From a checkpoint of a small sound classifier.
Data: 39062 training examples, 65.5 epochs.
Rows from block 10, named by matrix and row number. Rows with one number belong to one neuron. Each number is 200 + 20 x the weight over its row's rms, rounded and kept within 0 to 999. All counts start at 0. After the name is the row's rms in percent of the matrix's.
# fc1: MLP up (model.blocks.10.mlp.fc1.weight, 768x256), inputs 0-127
# fc2: MLP down (model.blocks.10.mlp.fc2.weight, 256x768, transposed), outputs 0-127
fc1.113,105,200,200,200,197,200,200,200,200,200,200,200,209,200,185,200,200,200,200,233,194,200,203,200,213,200,200,220,200,215,189,223,201,207,200,224,200,217,260,166,200,153,200,131,200,236,204,200,170,253,187,195,172,178,200,200,203,123,200,200,174,200,200,200,145,192,167,200,181,204,224,200,196,185,175,148,167,147,200,200,208,200,200,175,210,222,202,187,200,200,207,188,200,193,173,179,198,200,223,200,200,187,200,181,200,210,244,200,200,200,200,217,200,215,200,200,200,200,203,200,200,242,187,200,200,200,200,200,200
fc2.113,103,146,163,212,200,200,241,221,200,200,200,200,230,114,182,201,200,200,235,189,185,200,247,213,180,200,204,171,200,200,200,243,205,176,164,200,187,200,207,200,200,200,200,200,237,195,200,200,193,200,200,200,212,202,177,200,200,222,200,200,200,152,200,150,151,185,200,221,166,198,200,152,200,200,204,231,200,225,200,200,193,192,200,200,200,200,207,200,200,215,254,203,200,147,194,200,200,224,201,200,226,210,209,189,203,215,200,227,200,159,200,200,200,255,197,200,200,200,187,200,200,200,200,200,200,166,200,188,188
fc1.114,101,155,224,181,200,236,200,200,160,200,200,179,200,156,200,200,200,178,170,200,200,169,190,163,200,217,203,200,164,200,178,231,200,200,200,200,200,184,200,200,200,200,200,200,200,199,245,224,158,163,200,199,209,200,200,200,228,200,200,206,200,212,200,218,200,175,200,225,200,215,160,216,226,215,196,200,227,200,200,200,200,203,200,200,200,200,200,155,200,237,200,193,200,200,200,200,175,194,200,200,200,184,200,200,200,200,181,165,200,251,260,202,200,200,200,198,200,200,200,200,200,146,157,213,195,182,200,200,230
fc2.114,102,227,200,210,268,200,200,200,159,280,200,231,240,200,200,212,200,200,216,200,243,200,216,200,202,169,196,200,227,193,210,200,200,201,224,215,226,200,176,200,147,227,200,200,200,192,200,200,193,191,156,195,216,207,218,187,223,253,200,173,200,191,205,200,193,184,200,200,200,200,185,200,186,217,232,200,200,200,200,200,181,193,247,222,200,193,200,170,200,200,200,200,200,200,200,196,194,200,216,228,180,200,186,200,200,200,200,183,191,200,169,210,200,208,200,200,175,224,219,214,200,202,200,200,200,200,247,200,216
fc1.115,102,200,215,200,226,188,200,204,200,217,200,200,206,200,182,162,178,167,160,200,200,221,200,200,200,171,200,157,200,200,226,200,223,200,186,228,200,239,200,171,236,200,200,172,192,258,200,200,160,170,200,200,190,174,226,219,200,200,188,200,205,200,200,190,200,204,200,205,200,200,157,200,220,200,200,200,200,214,195,200,241,200,200,240,200,200,172,155,200,208,200,216,200,204,232,200,200,200,200,243,200,242,248,200,200,200,200,200,217,200,208,200,200,189,188,249,181,200,200,200,200,200,195,200,137,159,167,200,176
fc2.115,125,200,201,169,200,226,162,248,196,176,220,195,227,200,241,200,200,200,190,214,200,200,200,200,103,182,200,200,200,195,178,215,200,213,200,200,183,200,235,200,205,209,211,197,223,200,200,200,200,198,181,200,183,192,200,200,220,187,200,227,224,200,218,200,200,200,200,200,161,259,200,200,200,200,214,200,151,200,210,211,200,195,200,195,227,275,200,206,200,200,142,167,200,178,200,200,200,200,200,200,137,192,217,200,200,200,229,200,200,187,200,195,200,237,187,194,188,213,168,186,156,222,200,199,200,190,200,200,213
fc1.116,132,200,200,202,155,200,200,200,162,194,190,196,168,224,200,200,200,165,200,200,215,168,181,200,188,220,200,157,182,203,200,200,262,219,200,156,176,188,200,214,222,180,192,198,200,200,200,200,237,210,200,170,200,257,200,194,213,200,184,200,200,165,200,164,169,182,193,200,226,200,232,200,200,200,162,205,176,275,222,200,200,200,272,228,187,175,200,200,200,213,179,200,200,200,186,220,220,200,208,239,248,200,176,200,214,200,200,200,200,157,200,202,243,202,200,200,200,200,182,219,197,200,197,226,200,200,194,181,184
fc2.116,113,145,208,181,200,200,200,154,200,157,177,200,171,200,200,192,216,200,154,223,272,200,266,208,200,255,175,189,163,200,164,200,200,200,202,200,189,188,200,220,200,182,216,222,216,200,168,194,244,194,200,201,201,200,200,163,200,200,200,200,198,200,203,217,200,200,200,175,204,175,231,200,225,200,212,173,188,200,208,239,198,200,186,171,237,200,208,191,200,206,200,181,200,191,230,173,200,200,200,200,146,200,159,211,200,252,200,200,200,216,185,193,200,200,200,234,200,198,200,200,228,199,190,205,180,237,200,179,200
fc1.117,059,200,200,193,200,200,183,200,179,200,128,174,230,200,198,200,240,247,200,200,200,200,200,200,205,188,200,200,200,187,199,200,229,200,184,200,200,200,210,200,191,168,200,200,195,200,216,200,143,200,200,180,235,200,155,200,200,175,198,235,200,200,200,200,201,200,200,248,213,200,200,200,206,184,154,200,197,200,200,179,200,200,200,184,200,200,200,200,222,168,202,235,200,223,200,200,191,200,206,200,168,200,200,200,200,200,214,200,200,213,165,212,189,179,215,224,187,151,200,200,200,200,200,170,173,200,165,200,200
fc2.117,058,200,200,200,200,198,222,200,183,200,200,243,200,187,200,151,200,221,238,200,200,231,200,232,207,200,200,200,200,200,200,200,187,200,200,200,181,173,200,200,242,200,200,242,226,200,200,215,200,208,190,200,200,200,148,181,200,200,200,204,192,200,216,200,261,200,200,200,200,149,178,200,200,200,190,200,200,174,157,181,200,217,224,200,266,200,200,200,215,183,194,200,200,234,200,200,204,200,200,200,200,229,175,200,200,200,200,193,200,180,235,200,200,200,200,200,200,234,228,200,185,200,200,184,153,200,134,200,200
fc1.118,140,176,224,200,200,200,174,200,246,209,200,207,200,192,200,200,201,200,200,200,195,191,182,219,236,200,196,196,214,200,170,208,200,198,209,203,200,166,200,194,200,200,242,200,200,200,224,227,185,198,200,203,256,220,200,215,200,221,223,220,200,200,200,200,200,181,163,250,158,192,182,202,200,200,200,195,171,196,204,222,200,215,199,160,200,208,189,200,215,200,200,207,178,200,200,200,200,193,125,200,200,200,200,200,166,200,202,200,224,216,273,195,210,200,200,250,180,209,206,200,200,191,200,178,200,209,200,244,200
fc2.118,102,200,200,200,208,187,200,199,213,194,182,173,200,200,220,200,200,158,200,172,216,200,230,200,184,198,235,200,200,200,200,181,200,200,200,200,200,200,200,164,200,200,200,200,240,256,156,200,200,200,209,179,165,182,200,200,225,200,200,200,200,200,193,225,264,215,172,217,182,230,200,203,185,190,200,200,200,224,185,200,234,190,200,200,208,257,200,178,200,200,200,200,160,200,200,189,200,200,226,200,215,200,200,200,184,214,200,200,187,217,200,200,182,200,162,200,198,182,190,150,183,202,240,195,200,200,200,200,227
fc1.119,071,176,200,200,132,146,242,200,222,200,200,200,200,166,265,200,188,200,200,217,200,200,190,200,175,200,200,200,176,200,185,200,185,200,200,200,200,182,209,200,169,200,200,216,219,166,200,171,195,200,200,200,209,179,209,200,200,200,199,245,200,220,200,200,200,207,200,185,201,200,200,204,245,220,200,200,240,200,200,200,252,208,211,201,188,200,184,186,168,203,222,253,200,240,200,200,227,200,200,200,200,200,200,200,200,200,190,200,200,250,200,200,200,200,189,200,197,200,200,200,209,222,262,200,185,200,202,200,200
fc2.119,070,211,207,200,212,251,208,200,200,200,189,189,200,200,231,200,200,173,200,200,169,200,220,200,161,202,200,200,220,200,174,200,199,200,200,200,200,200,200,200,200,200,200,153,200,208,195,200,231,200,97,188,171,200,221,242,280,204,200,200,200,200,223,197,200,169,204,194,165,181,200,200,203,200,200,200,200,200,200,200,206,200,200,200,200,200,200,200,200,200,203,239,240,178,190,213,216,138,179,200,200,200,200,213,200,184,206,200,200,249,183,200,200,200,200,195,144,190,200,164,200,200,200,200,200,200,200,200,200
fc1.120,105,200,200,177,200,229,205,175,165,200,221,205,194,183,200,240,200,200,200,200,200,200,179,200,161,185,180,200,223,195,200,236,262,200,200,200,227,171,200,167,200,200,200,174,200,200,200,200,200,208,190,200,200,200,150,217,234,200,225,186,200,215,200,200,200,204,168,200,179,197,147,200,200,200,200,199,200,195,209,200,200,224,160,227,160,200,184,200,219,200,180,234,200,200,226,200,200,208,200,216,153,200,200,160,200,200,257,200,213,227,144,200,238,200,185,200,200,149,196,233,200,237,177,200,238,200,185,223,166
fc2.120,109,158,191,200,204,200,237,200,200,271,228,163,243,195,200,200,159,200,200,200,209,200,200,200,200,200,157,200,231,183,200,200,200,186,208,151,201,200,200,200,188,200,200,235,200,200,200,200,199,236,200,200,240,211,177,198,200,200,200,200,200,200,209,200,143,171,200,200,200,187,170,200,183,220,200,184,200,200,200,212,159,200,159,200,226,174,200,200,189,211,254,217,156,200,240,147,207,203,200,186,161,200,192,200,200,200,200,200,200,200,200,148,200,212,167,200,200,200,194,200,206,200,200,215,159,200,200,183,200
fc1.121,069,186,177,200,200,200,200,200,200,200,196,188,195,204,219,224,183,242,200,220,198,200,200,200,200,212,200,200,200,187,187,257,197,200,200,200,222,200,199,180,200,200,200,171,200,200,200,209,221,214,248,242,200,200,200,200,200,175,200,210,202,192,200,241,227,157,200,233,185,196,200,200,231,187,200,153,185,200,200,200,200,202,165,180,172,200,159,129,200,200,238,219,200,228,168,200,174,200,181,189,182,219,235,196,130,200,183,200,257,200,200,208,231,200,200,200,200,200,200,200,238,147,230,227,200,237,217,200,200
fc2.121,107,167,200,214,209,200,235,180,200,205,163,208,200,217,200,185,199,187,183,200,231,200,204,200,239,200,233,178,200,225,200,200,179,203,200,200,200,178,200,206,205,200,199,200,200,168,226,198,200,200,181,195,216,215,200,200,189,196,200,200,200,200,200,179,224,200,175,217,178,209,200,215,200,178,224,188,200,200,217,141,200,200,200,157,194,204,200,218,167,228,218,151,200,200,206,200,220,200,180,199,247,200,200,200,200,192,200,200,240,200,200,200,222,155,174,146,163,200,172,200,200,200,200,200,200,200,190,153,211
fc1.122,083,257,127,200,165,200,200,227,200,200,200,200,200,181,200,196,207,200,200,200,200,159,192,208,180,200,165,235,200,181,200,200,205,215,211,200,187,217,200,200,200,200,200,200,200,198,200,186,220,200,200,152,201,196,200,200,200,200,160,200,200,200,200,200,200,231,200,223,200,180,160,174,200,233,200,217,157,189,140,200,200,184,200,200,200,200,162,200,200,210,164,200,200,200,202,230,244,200,223,200,232,178,233,200,200,200,164,200,222,200,254,200,166,200,200,200,172,200,195,200,205,152,200,200,200,210,178,200,188
fc2.122,078,200,235,211,231,214,200,200,200,200,200,200,200,200,218,197,228,201,157,200,159,200,200,240,140,190,233,200,229,200,200,200,194,200,200,181,200,182,200,223,188,200,200,200,187,185,207,200,129,235,159,200,200,200,167,168,223,233,214,223,200,200,193,200,200,185,158,200,200,200,200,200,243,200,171,187,211,200,200,181,200,189,173,200,200,151,203,200,211,231,200,200,215,232,200,200,200,154,201,216,200,174,200,200,200,200,200,200,200,200,200,158,200,200,200,200,200,167,200,227,241,200,200,218,201,217,205,200,203
fc1.123,063,200,200,200,200,200,142,200,243,200,200,200,181,200,230,217,178,259,190,184,183,207,200,200,200,200,200,200,200,200,192,200,200,200,200,200,200,200,200,200,200,200,200,138,200,200,200,200,200,200,200,200,200,200,200,235,200,200,200,208,200,200,200,200,200,197,137,200,170,200,200,200,200,200,200,173,200,205,196,200,200,175,200,179,232,193,200,200,235,99,211,200,176,213,200,191,200,232,200,200,150,200,200,200,200,200,200,185,200,200,200,171,200,200,229,200,230,182,200,200,212,200,271,200,162,200,200,235,193
fc2.123,056,200,171,200,196,200,200,200,210,169,200,200,200,200,200,200,200,200,246,222,150,200,200,200,225,200,200,200,261,167,252,200,200,200,200,224,200,200,221,200,160,174,200,200,243,231,182,200,200,200,131,200,234,200,200,200,200,200,200,200,200,200,183,200,200,200,200,200,200,200,257,200,200,200,185,207,183,200,200,159,200,200,200,200,206,286,200,200,200,200,200,187,231,200,193,200,200,200,200,200,200,236,200,200,200,200,230,223,200,200,200,186,200,157,200,200,200,200,200,250,200,200,219,210,200,200,200,183,200
fc1.124,051,182,207,200,239,237,218,200,220,200,200,200,167,200,200,218,200,211,218,190,168,200,179,200,217,226,200,200,231,200,200,200,200,200,200,200,182,200,200,181,200,191,155,176,219,200,200,200,250,200,208,200,200,200,200,220,179,219,200,200,200,204,200,167,223,200,200,160,193,180,200,200,200,196,223,172,151,200,200,200,200,200,200,200,200,200,231,200,137,241,214,171,200,175,236,200,210,200,200,200,140,224,200,209,182,200,200,211,232,210,185,139,184,200,200,142,200,200,200,200,200,223,228,200,200,195,200,200,191
fc2.124,078,203,200,200,200,200,189,200,224,287,187,207,200,207,193,181,200,228,200,179,171,176,200,200,200,168,200,217,197,193,200,249,213,205,200,162,200,222,178,200,227,180,213,200,194,200,217,200,178,200,200,200,200,217,200,200,168,200,193,200,188,217,202,162,200,200,213,200,170,140,200,200,170,200,200,189,200,219,200,175,184,200,190,203,172,168,194,200,217,201,211,224,190,225,168,185,200,200,227,222,200,200,200,200,200,215,145,200,200,200,200,188,200,165,200,217,231,206,231,196,192,200,200,200,205,204,221,144,230
fc1.125,129,179,154,200,200,178,155,200,243,200,216,212,146,200,200,200,251,188,183,168,228,200,200,200,208,220,219,172,220,195,244,193,184,200,200,210,226,184,170,200,224,225,191,200,200,200,186,184,200,200,196,200,183,183,200,220,200,194,208,196,213,192,179,200,186,212,177,192,216,200,171,224,196,220,205,200,182,200,181,217,200,200,182,200,183,257,218,163,176,200,200,200,200,228,192,204,216,215,244,188,200,166,200,200,200,200,200,200,200,200,228,180,178,205,182,200,200,194,200,284,195,200,205,191,200,200,219,200,214
fc2.125,118,200,200,176,200,198,200,176,200,221,200,200,188,249,174,182,205,200,200,264,200,209,200,172,200,210,223,180,180,200,200,225,228,173,237,248,208,200,200,203,156,194,226,200,200,200,200,200,192,206,200,200,200,204,200,200,200,188,200,200,200,156,200,200,200,200,200,219,200,200,200,235,200,200,197,200,200,183,244,219,186,200,198,177,200,200,200,216,200,200,180,215,200,210,146,188,200,200,203,213,219,198,170,184,200,200,161,179,242,198,188,200,200,200,193,152,189,200,234,163,200,200,180,222,213,217,143,200,200
fc1.126,069,206,237,200,200,194,199,200,261,200,200,200,200,190,159,187,180,200,163,192,200,200,207,200,200,176,171,213,253,200,148,198,200,186,200,200,200,200,200,228,138,211,200,200,200,218,203,204,200,200,209,200,200,200,220,200,200,200,200,175,200,200,200,239,200,148,200,206,150,200,200,200,200,234,200,241,171,200,202,200,164,200,232,200,200,205,220,200,229,170,200,200,237,149,200,244,181,169,200,200,200,155,180,193,217,244,231,224,182,192,200,202,158,200,200,184,200,239,200,200,200,200,200,200,200,200,200,203,200
fc2.126,070,245,200,177,200,186,198,207,142,200,160,215,217,200,200,200,200,170,200,200,200,209,200,200,195,200,229,218,201,163,185,200,214,200,200,242,200,227,180,149,215,218,200,194,200,200,200,200,200,205,200,168,200,200,183,229,245,200,200,200,200,235,200,200,200,200,200,200,201,229,200,200,200,200,200,200,200,224,187,200,200,196,203,247,200,200,200,184,225,187,251,230,169,200,198,200,219,126,191,200,188,200,200,201,200,200,200,200,205,217,213,250,162,181,200,222,200,200,200,200,230,163,207,215,200,181,177,226,200
fc1.127,066,224,200,224,200,232,168,200,200,190,200,172,175,221,209,264,217,166,200,192,200,215,159,202,200,185,189,200,200,200,200,223,160,200,200,194,145,200,184,200,190,200,219,200,158,200,200,189,200,247,203,200,200,179,200,184,200,200,180,200,224,143,200,200,200,200,210,200,200,200,214,200,200,205,196,194,200,200,175,221,229,213,227,210,200,185,200,200,200,200,193,200,179,200,200,235,235,228,200,200,212,221,200,200,200,231,200,200,228,200,200,152,189,143,209,163,186,200,167,200,169,200,200,212,200,211,200,239,200
fc2.127,069,200,200,228,200,255,153,220,200,214,221,200,172,200,200,200,161,200,200,171,172,192,224,200,223,250,234,219,200,200,200,227,185,200,200,200,200,189,200,200,200,189,220,229,247,200,182,200,142,221,200,200,200,178,200,200,200,222,215,200,210,200,200,200,200,180,200,200,200,218,200,221,223,200,215,171,200,200,175,172,191,222,156,200,197,225,177,200,220,200,163,200,225,200,205,200,200,200,187,200,200,200,172,242,186,200,171,208,200,200,200,179,200,167,200,231,200,200,242,208,191,216,200,167,200,200,179,200,200
fc1.128,097,156,147,200,154,200,195,191,256,200,200,200,200,149,251,200,184,207,200,200,200,200,223,199,200,287,200,200,200,200,200,220,194,200,200,196,200,149,155,189,215,200,181,200,200,184,187,200,193,203,200,178,220,229,200,175,200,191,241,217,219,159,200,200,200,200,193,201,191,200,183,191,200,200,201,200,269,210,189,192,184,200,224,200,200,181,200,200,195,173,205,200,203,139,200,156,182,200,200,200,195,200,231,200,145,178,200,200,200,200,200,200,232,248,200,223,196,200,201,200,178,200,200,200,164,200,210,200,190
fc2.128,101,167,166,200,200,193,200,203,200,200,200,200,200,200,200,175,222,200,193,190,224,200,250,200,187,200,200,200,216,200,191,200,200,200,200,142,200,200,200,209,200,200,195,200,193,194,200,175,200,200,164,200,200,200,187,200,200,200,200,214,200,200,225,200,174,200,200,200,200,200,200,175,171,200,200,241,222,200,200,161,216,189,200,256,211,237,220,204,200,233,223,200,200,200,200,194,200,194,185,200,200,199,200,184,200,220,200,200,203,182,160,200,242,200,165,200,200,220,200,176,185,200,219,200,162,233,129,200,200
fc1.129,171,238,200,200,200,200,182,200,200,194,189,200,192,200,161,181,170,183,207,208,200,200,200,200,212,198,200,224,200,200,219,170,200,173,199,205,195,200,191,200,200,172,200,200,200,216,200,200,166,200,215,203,192,176,200,200,200,233,227,200,200,266,230,213,200,220,175,200,200,217,190,200,200,200,196,200,186,221,200,210,177,200,211,181,161,200,200,233,205,200,200,203,227,200,200,169,224,169,163,164,190,200,216,199,200,210,214,200,189,167,226,200,204,166,200,200,216,265,262,200,212,200,211,271,178,202,188,200,200
fc2.129,113,200,200,163,165,186,149,200,200,200,190,200,195,200,200,200,200,200,235,200,158,210,183,216,200,243,177,217,200,215,205,200,168,203,200,200,200,236,200,200,200,225,208,195,228,217,200,200,240,229,200,200,246,200,200,170,174,200,189,200,200,200,200,200,176,200,189,211,163,173,200,217,200,200,175,200,200,200,234,200,200,200,200,200,199,162,187,200,200,182,200,200,200,200,137,236,200,200,181,228,243,200,189,200,200,155,258,183,188,200,171,200,168,200,221,200,225,200,239,159,244,200,266,234,183,200,209,200,211
fc1.130,119,183,200,218,180,221,200,213,167,200,200,211,200,187,222,161,200,200,202,141,200,197,200,200,225,191,176,220,258,183,200,200,180,200,200,221,158,180,184,214,200,200,185,200,200,200,198,200,186,200,200,244,255,278,217,165,200,202,219,200,200,182,209,195,190,200,200,182,200,200,200,205,200,215,200,153,200,200,200,200,200,161,200,200,181,245,200,175,200,200,200,211,200,200,200,200,200,181,200,219,200,200,200,200,212,200,200,200,200,183,168,200,200,200,199,200,168,221,197,200,200,216,239,200,200,180,169,215,182
fc2.130,120,219,200,200,191,145,171,225,200,206,200,158,176,200,200,183,193,200,200,200,200,192,200,200,203,200,223,239,200,226,195,200,200,223,180,208,182,202,222,182,200,200,200,203,221,212,200,200,226,187,200,157,200,200,200,169,160,200,175,200,215,186,200,200,200,200,200,200,200,196,216,195,169,157,200,200,200,200,204,200,200,194,200,200,200,200,179,200,200,200,200,190,203,200,163,231,230,181,200,197,200,180,156,201,200,164,200,200,211,200,209,170,200,175,214,155,237,200,200,140,188,200,199,200,200,186,193,197,200
fc1.131,114,200,173,208,183,180,200,200,151,200,200,205,200,200,200,200,199,200,224,155,192,170,198,196,200,200,200,217,200,239,200,200,200,200,250,200,137,226,200,200,225,214,200,165,200,200,200,228,189,200,171,195,244,201,191,173,200,182,226,205,200,200,165,164,200,200,212,200,166,200,200,127,188,188,200,143,200,203,244,200,200,203,200,200,163,200,161,219,200,199,200,183,185,222,200,205,200,222,179,200,235,200,200,189,245,200,200,200,185,200,200,211,225,155,200,200,211,178,220,200,200,208,200,224,161,200,200,191,221
fc2.131,095,158,200,200,200,220,200,162,200,189,200,200,201,200,200,197,200,200,200,247,228,200,200,200,200,200,200,200,182,200,200,182,198,200,200,200,200,200,182,177,187,200,169,200,224,200,200,200,200,200,200,200,200,200,200,200,145,200,171,200,186,200,200,154,174,182,226,200,232,212,200,200,200,200,181,200,188,200,240,200,200,200,172,200,200,209,200,200,200,200,229,223,200,200,255,194,200,211,166,238,200,226,200,204,226,193,193,189,167,167,181,211,200,193,200,203,200,168,172,220,200,200,200,200,200,204,200,200,192
fc1.132,110,190,227,205,200,200,228,200,179,200,200,200,200,200,200,193,200,200,212,156,220,187,233,228,200,237,192,200,195,200,209,200,191,191,200,168,200,200,189,200,200,173,212,200,186,163,200,194,173,207,235,138,185,227,224,200,200,200,200,176,173,212,200,200,200,200,200,200,233,200,214,200,176,233,200,159,179,205,200,166,200,200,184,156,258,200,179,240,200,200,239,187,189,200,213,200,200,200,195,223,200,156,200,200,188,185,171,200,251,237,230,200,190,217,200,200,200,200,177,200,220,227,196,181,150,200,157,200,236
fc2.132,103,181,200,200,200,169,165,200,206,239,142,200,200,200,200,168,181,200,200,170,200,200,200,212,263,200,200,181,200,166,210,162,200,182,200,178,200,200,200,216,132,200,240,187,200,200,191,224,135,198,186,200,177,195,200,200,240,200,200,200,178,200,220,200,200,200,200,212,200,182,174,200,219,200,200,206,200,215,165,202,200,218,201,200,200,200,219,200,173,168,220,222,200,227,174,191,186,160,200,216,200,200,200,187,226,200,166,201,219,191,220,200,200,153,177,217,187,247,200,200,224,200,200,200,188,244,200,203,194
fc1.133,091,200,200,168,200,140,200,200,200,200,200,230,200,264,210,225,225,200,200,176,144,200,200,236,200,200,190,238,200,200,200,265,197,200,200,183,200,192,197,200,183,224,177,174,173,200,200,200,198,176,200,254,200,200,171,185,209,200,200,189,172,200,200,200,226,200,172,200,200,193,178,201,192,166,201,240,200,200,200,206,200,200,193,200,200,200,194,197,200,211,200,176,200,200,151,200,254,200,200,200,242,200,184,200,213,199,224,218,214,200,179,225,258,200,198,200,200,199,189,210,200,245,200,200,153,167,200,200,200
fc2.133,113,183,208,200,171,200,200,200,200,136,200,218,162,200,272,200,221,176,200,200,169,208,137,200,220,199,200,179,200,200,225,169,186,200,171,212,200,212,204,186,200,184,200,213,210,217,230,200,200,200,223,200,193,188,234,175,200,223,171,170,186,218,194,200,195,201,200,189,203,206,173,223,200,200,200,198,189,227,192,200,209,217,200,200,159,200,200,217,200,200,200,200,200,212,223,214,200,228,200,191,198,200,200,211,200,200,200,200,163,244,237,200,193,200,200,200,156,156,200,186,254,158,206,200,200,225,200,200,200
fc1.134,092,200,200,200,204,176,187,200,200,279,189,183,200,220,200,192,200,200,235,200,255,202,200,210,152,200,148,200,209,174,203,177,207,161,200,217,200,200,211,175,177,200,200,200,163,243,249,224,194,200,200,200,200,214,180,179,200,200,228,200,200,203,185,159,200,206,187,200,200,200,200,185,200,200,214,200,200,211,209,180,200,213,200,200,200,174,200,195,200,200,177,190,165,200,144,200,200,200,230,200,200,188,201,191,200,200,190,200,253,200,200,204,213,200,195,200,200,200,244,218,200,200,200,200,167,200,198,200,200
fc2.134,083,141,186,218,182,200,200,226,200,191,248,200,200,200,188,200,200,180,187,207,200,224,188,224,200,182,200,200,200,178,193,164,200,198,199,200,208,174,200,200,200,176,163,200,243,200,200,217,193,215,200,200,200,200,174,247,192,200,200,200,200,174,215,157,191,200,180,200,186,158,181,200,200,205,200,220,200,200,190,154,165,200,200,200,200,200,220,203,200,200,162,200,166,200,200,240,200,200,200,200,200,200,200,170,200,200,200,200,200,200,244,180,209,147,200,233,201,200,189,170,200,200,200,195,185,200,200,192,197
fc1.135,080,200,200,200,173,200,239,244,200,200,206,166,200,217,200,200,200,167,190,200,208,200,208,200,200,200,151,200,200,200,171,200,230,209,211,215,200,225,200,200,229,191,239,181,200,218,260,226,170,218,207,227,200,200,204,211,193,200,200,216,200,173,200,190,200,200,200,200,200,200,224,199,199,222,191,194,200,200,219,148,193,180,189,200,200,200,200,157,200,200,200,189,202,200,203,200,200,200,231,200,200,200,200,200,200,200,200,200,200,230,201,226,181,200,200,200,220,200,200,206,179,186,214,216,182,231,205,200,200
fc2.135,086,200,212,200,220,195,200,127,200,231,207,200,238,210,197,207,200,160,174,200,233,215,201,200,213,191,200,200,200,190,188,200,175,200,200,235,200,200,200,200,208,205,200,221,200,200,200,211,182,200,144,204,186,205,181,200,216,200,206,220,200,200,225,154,200,187,200,157,166,202,224,200,200,206,174,219,232,200,175,200,203,200,200,200,200,200,207,200,177,218,184,195,173,200,200,200,200,200,200,224,225,188,200,188,200,200,204,200,230,200,184,200,198,138,232,279,196,205,198,200,200,200,220,208,206,218,183,200,182
fc1.136,077,200,200,200,212,223,182,223,207,116,242,191,200,139,200,200,240,200,165,207,236,200,200,246,200,230,180,200,200,200,225,200,200,200,148,200,200,200,200,246,173,200,190,198,200,217,148,268,199,200,200,200,147,200,200,200,256,200,200,204,246,200,268,200,200,176,193,178,200,174,200,174,200,200,200,200,190,200,215,200,197,200,200,165,200,168,200,200,147,200,247,249,212,200,174,200,159,200,200,200,200,200,242,192,200,200,200,181,200,216,200,261,200,200,165,200,231,200,205,213,198,154,200,200,200,215,200,200,200
fc2.136,069,200,156,200,206,147,200,200,210,200,181,207,200,231,219,238,200,200,151,200,208,200,200,249,171,200,213,200,200,173,200,200,183,203,200,236,200,229,200,184,213,217,200,200,200,200,250,200,200,223,200,200,200,181,200,151,200,220,200,200,200,200,200,200,166,200,210,199,200,200,200,231,200,200,200,215,200,263,158,194,200,202,200,192,200,200,200,204,200,200,232,212,200,200,200,200,173,187,146,190,200,200,200,166,200,189,218,200,181,200,157,200,200,200,208,166,200,200,205,211,200,200,200,186,153,200,200,189,189
fc1.137,091,200,200,200,200,200,164,200,233,200,209,211,142,200,237,193,198,200,208,204,200,200,200,168,200,178,200,200,209,177,200,155,218,200,200,200,200,200,200,210,218,200,216,154,230,237,200,205,200,169,200,250,200,200,200,200,200,223,196,200,200,185,218,155,193,200,133,200,200,219,200,200,200,181,238,142,236,158,214,200,200,200,200,218,200,200,216,200,200,189,153,200,200,200,200,200,200,200,200,185,243,203,200,200,236,200,200,200,141,200,200,200,224,200,200,200,200,185,222,171,200,133,168,243,200,200,200,144,211
fc2.137,082,169,200,200,188,200,185,192,200,200,200,215,200,200,177,200,200,200,218,200,152,200,200,200,200,200,227,200,243,165,200,219,201,171,200,200,200,174,245,220,179,191,200,225,200,200,200,200,200,200,200,172,199,200,200,234,200,175,211,202,200,200,200,200,200,200,191,200,200,200,214,200,207,229,200,233,200,184,200,200,200,168,182,231,200,232,176,178,200,200,150,200,200,200,200,200,200,204,200,169,200,186,200,151,217,200,257,222,200,200,211,216,200,204,198,245,200,200,175,275,200,200,198,200,200,187,216,200,200
fc1.138,103,200,200,200,201,200,131,200,200,200,211,172,200,200,218,200,170,200,200,200,209,200,230,200,183,214,200,208,200,200,200,200,200,200,239,200,200,206,189,254,200,200,200,226,207,200,200,200,200,165,200,200,189,200,200,200,235,179,200,200,200,200,206,202,210,208,200,200,200,200,241,200,205,146,164,200,200,163,200,244,200,200,200,228,200,153,200,200,188,204,227,257,200,167,200,181,192,200,200,217,166,200,200,200,242,200,200,227,193,224,200,200,213,200,207,237,172,213,203,202,157,204,200,200,189,200,183,200,200
fc2.138,128,200,200,211,241,192,183,157,193,110,248,200,200,138,194,226,214,200,200,257,230,194,193,200,193,187,196,194,193,200,200,225,200,200,200,217,182,185,190,200,245,199,178,201,200,219,200,198,200,204,200,206,179,215,200,200,197,200,198,200,200,189,200,200,179,227,205,161,200,200,204,200,205,200,200,200,229,200,200,250,234,190,155,200,217,161,200,192,200,200,200,200,200,199,210,200,200,200,200,194,200,200,186,200,200,200,257,200,219,200,196,200,223,166,200,153,216,200,197,199,200,200,200,207,200,181,200,213,184
fc1.139,095,168,241,200,200,200,157,216,200,200,169,188,200,245,200,180,220,217,167,171,200,230,194,200,190,210,200,271,200,219,183,200,200,200,200,200,155,169,200,200,200,200,200,190,199,193,164,195,200,208,200,200,166,246,200,211,200,200,200,218,200,172,200,200,200,200,200,218,203,213,194,200,200,184,200,200,200,208,200,200,200,200,200,200,200,200,200,167,162,200,166,204,166,200,188,200,136,208,210,197,231,200,200,200,222,200,226,213,226,218,182,200,200,200,200,152,200,197,200,200,220,200,196,200,171,192,200,200,200
fc2.139,174,200,200,200,195,200,202,200,200,317,169,200,200,203,183,194,195,174,204,200,177,200,246,180,221,191,194,222,202,200,200,200,200,200,177,194,207,187,212,227,217,200,221,200,200,192,212,200,200,194,170,213,223,222,194,228,200,200,211,200,200,236,199,159,191,200,215,214,200,177,200,181,200,202,206,182,200,200,209,180,181,200,215,216,171,200,223,200,200,217,200,205,200,213,185,200,200,183,207,200,212,200,197,203,208,226,105,192,200,222,200,200,189,167,191,200,200,232,228,200,193,183,200,200,206,217,187,161,203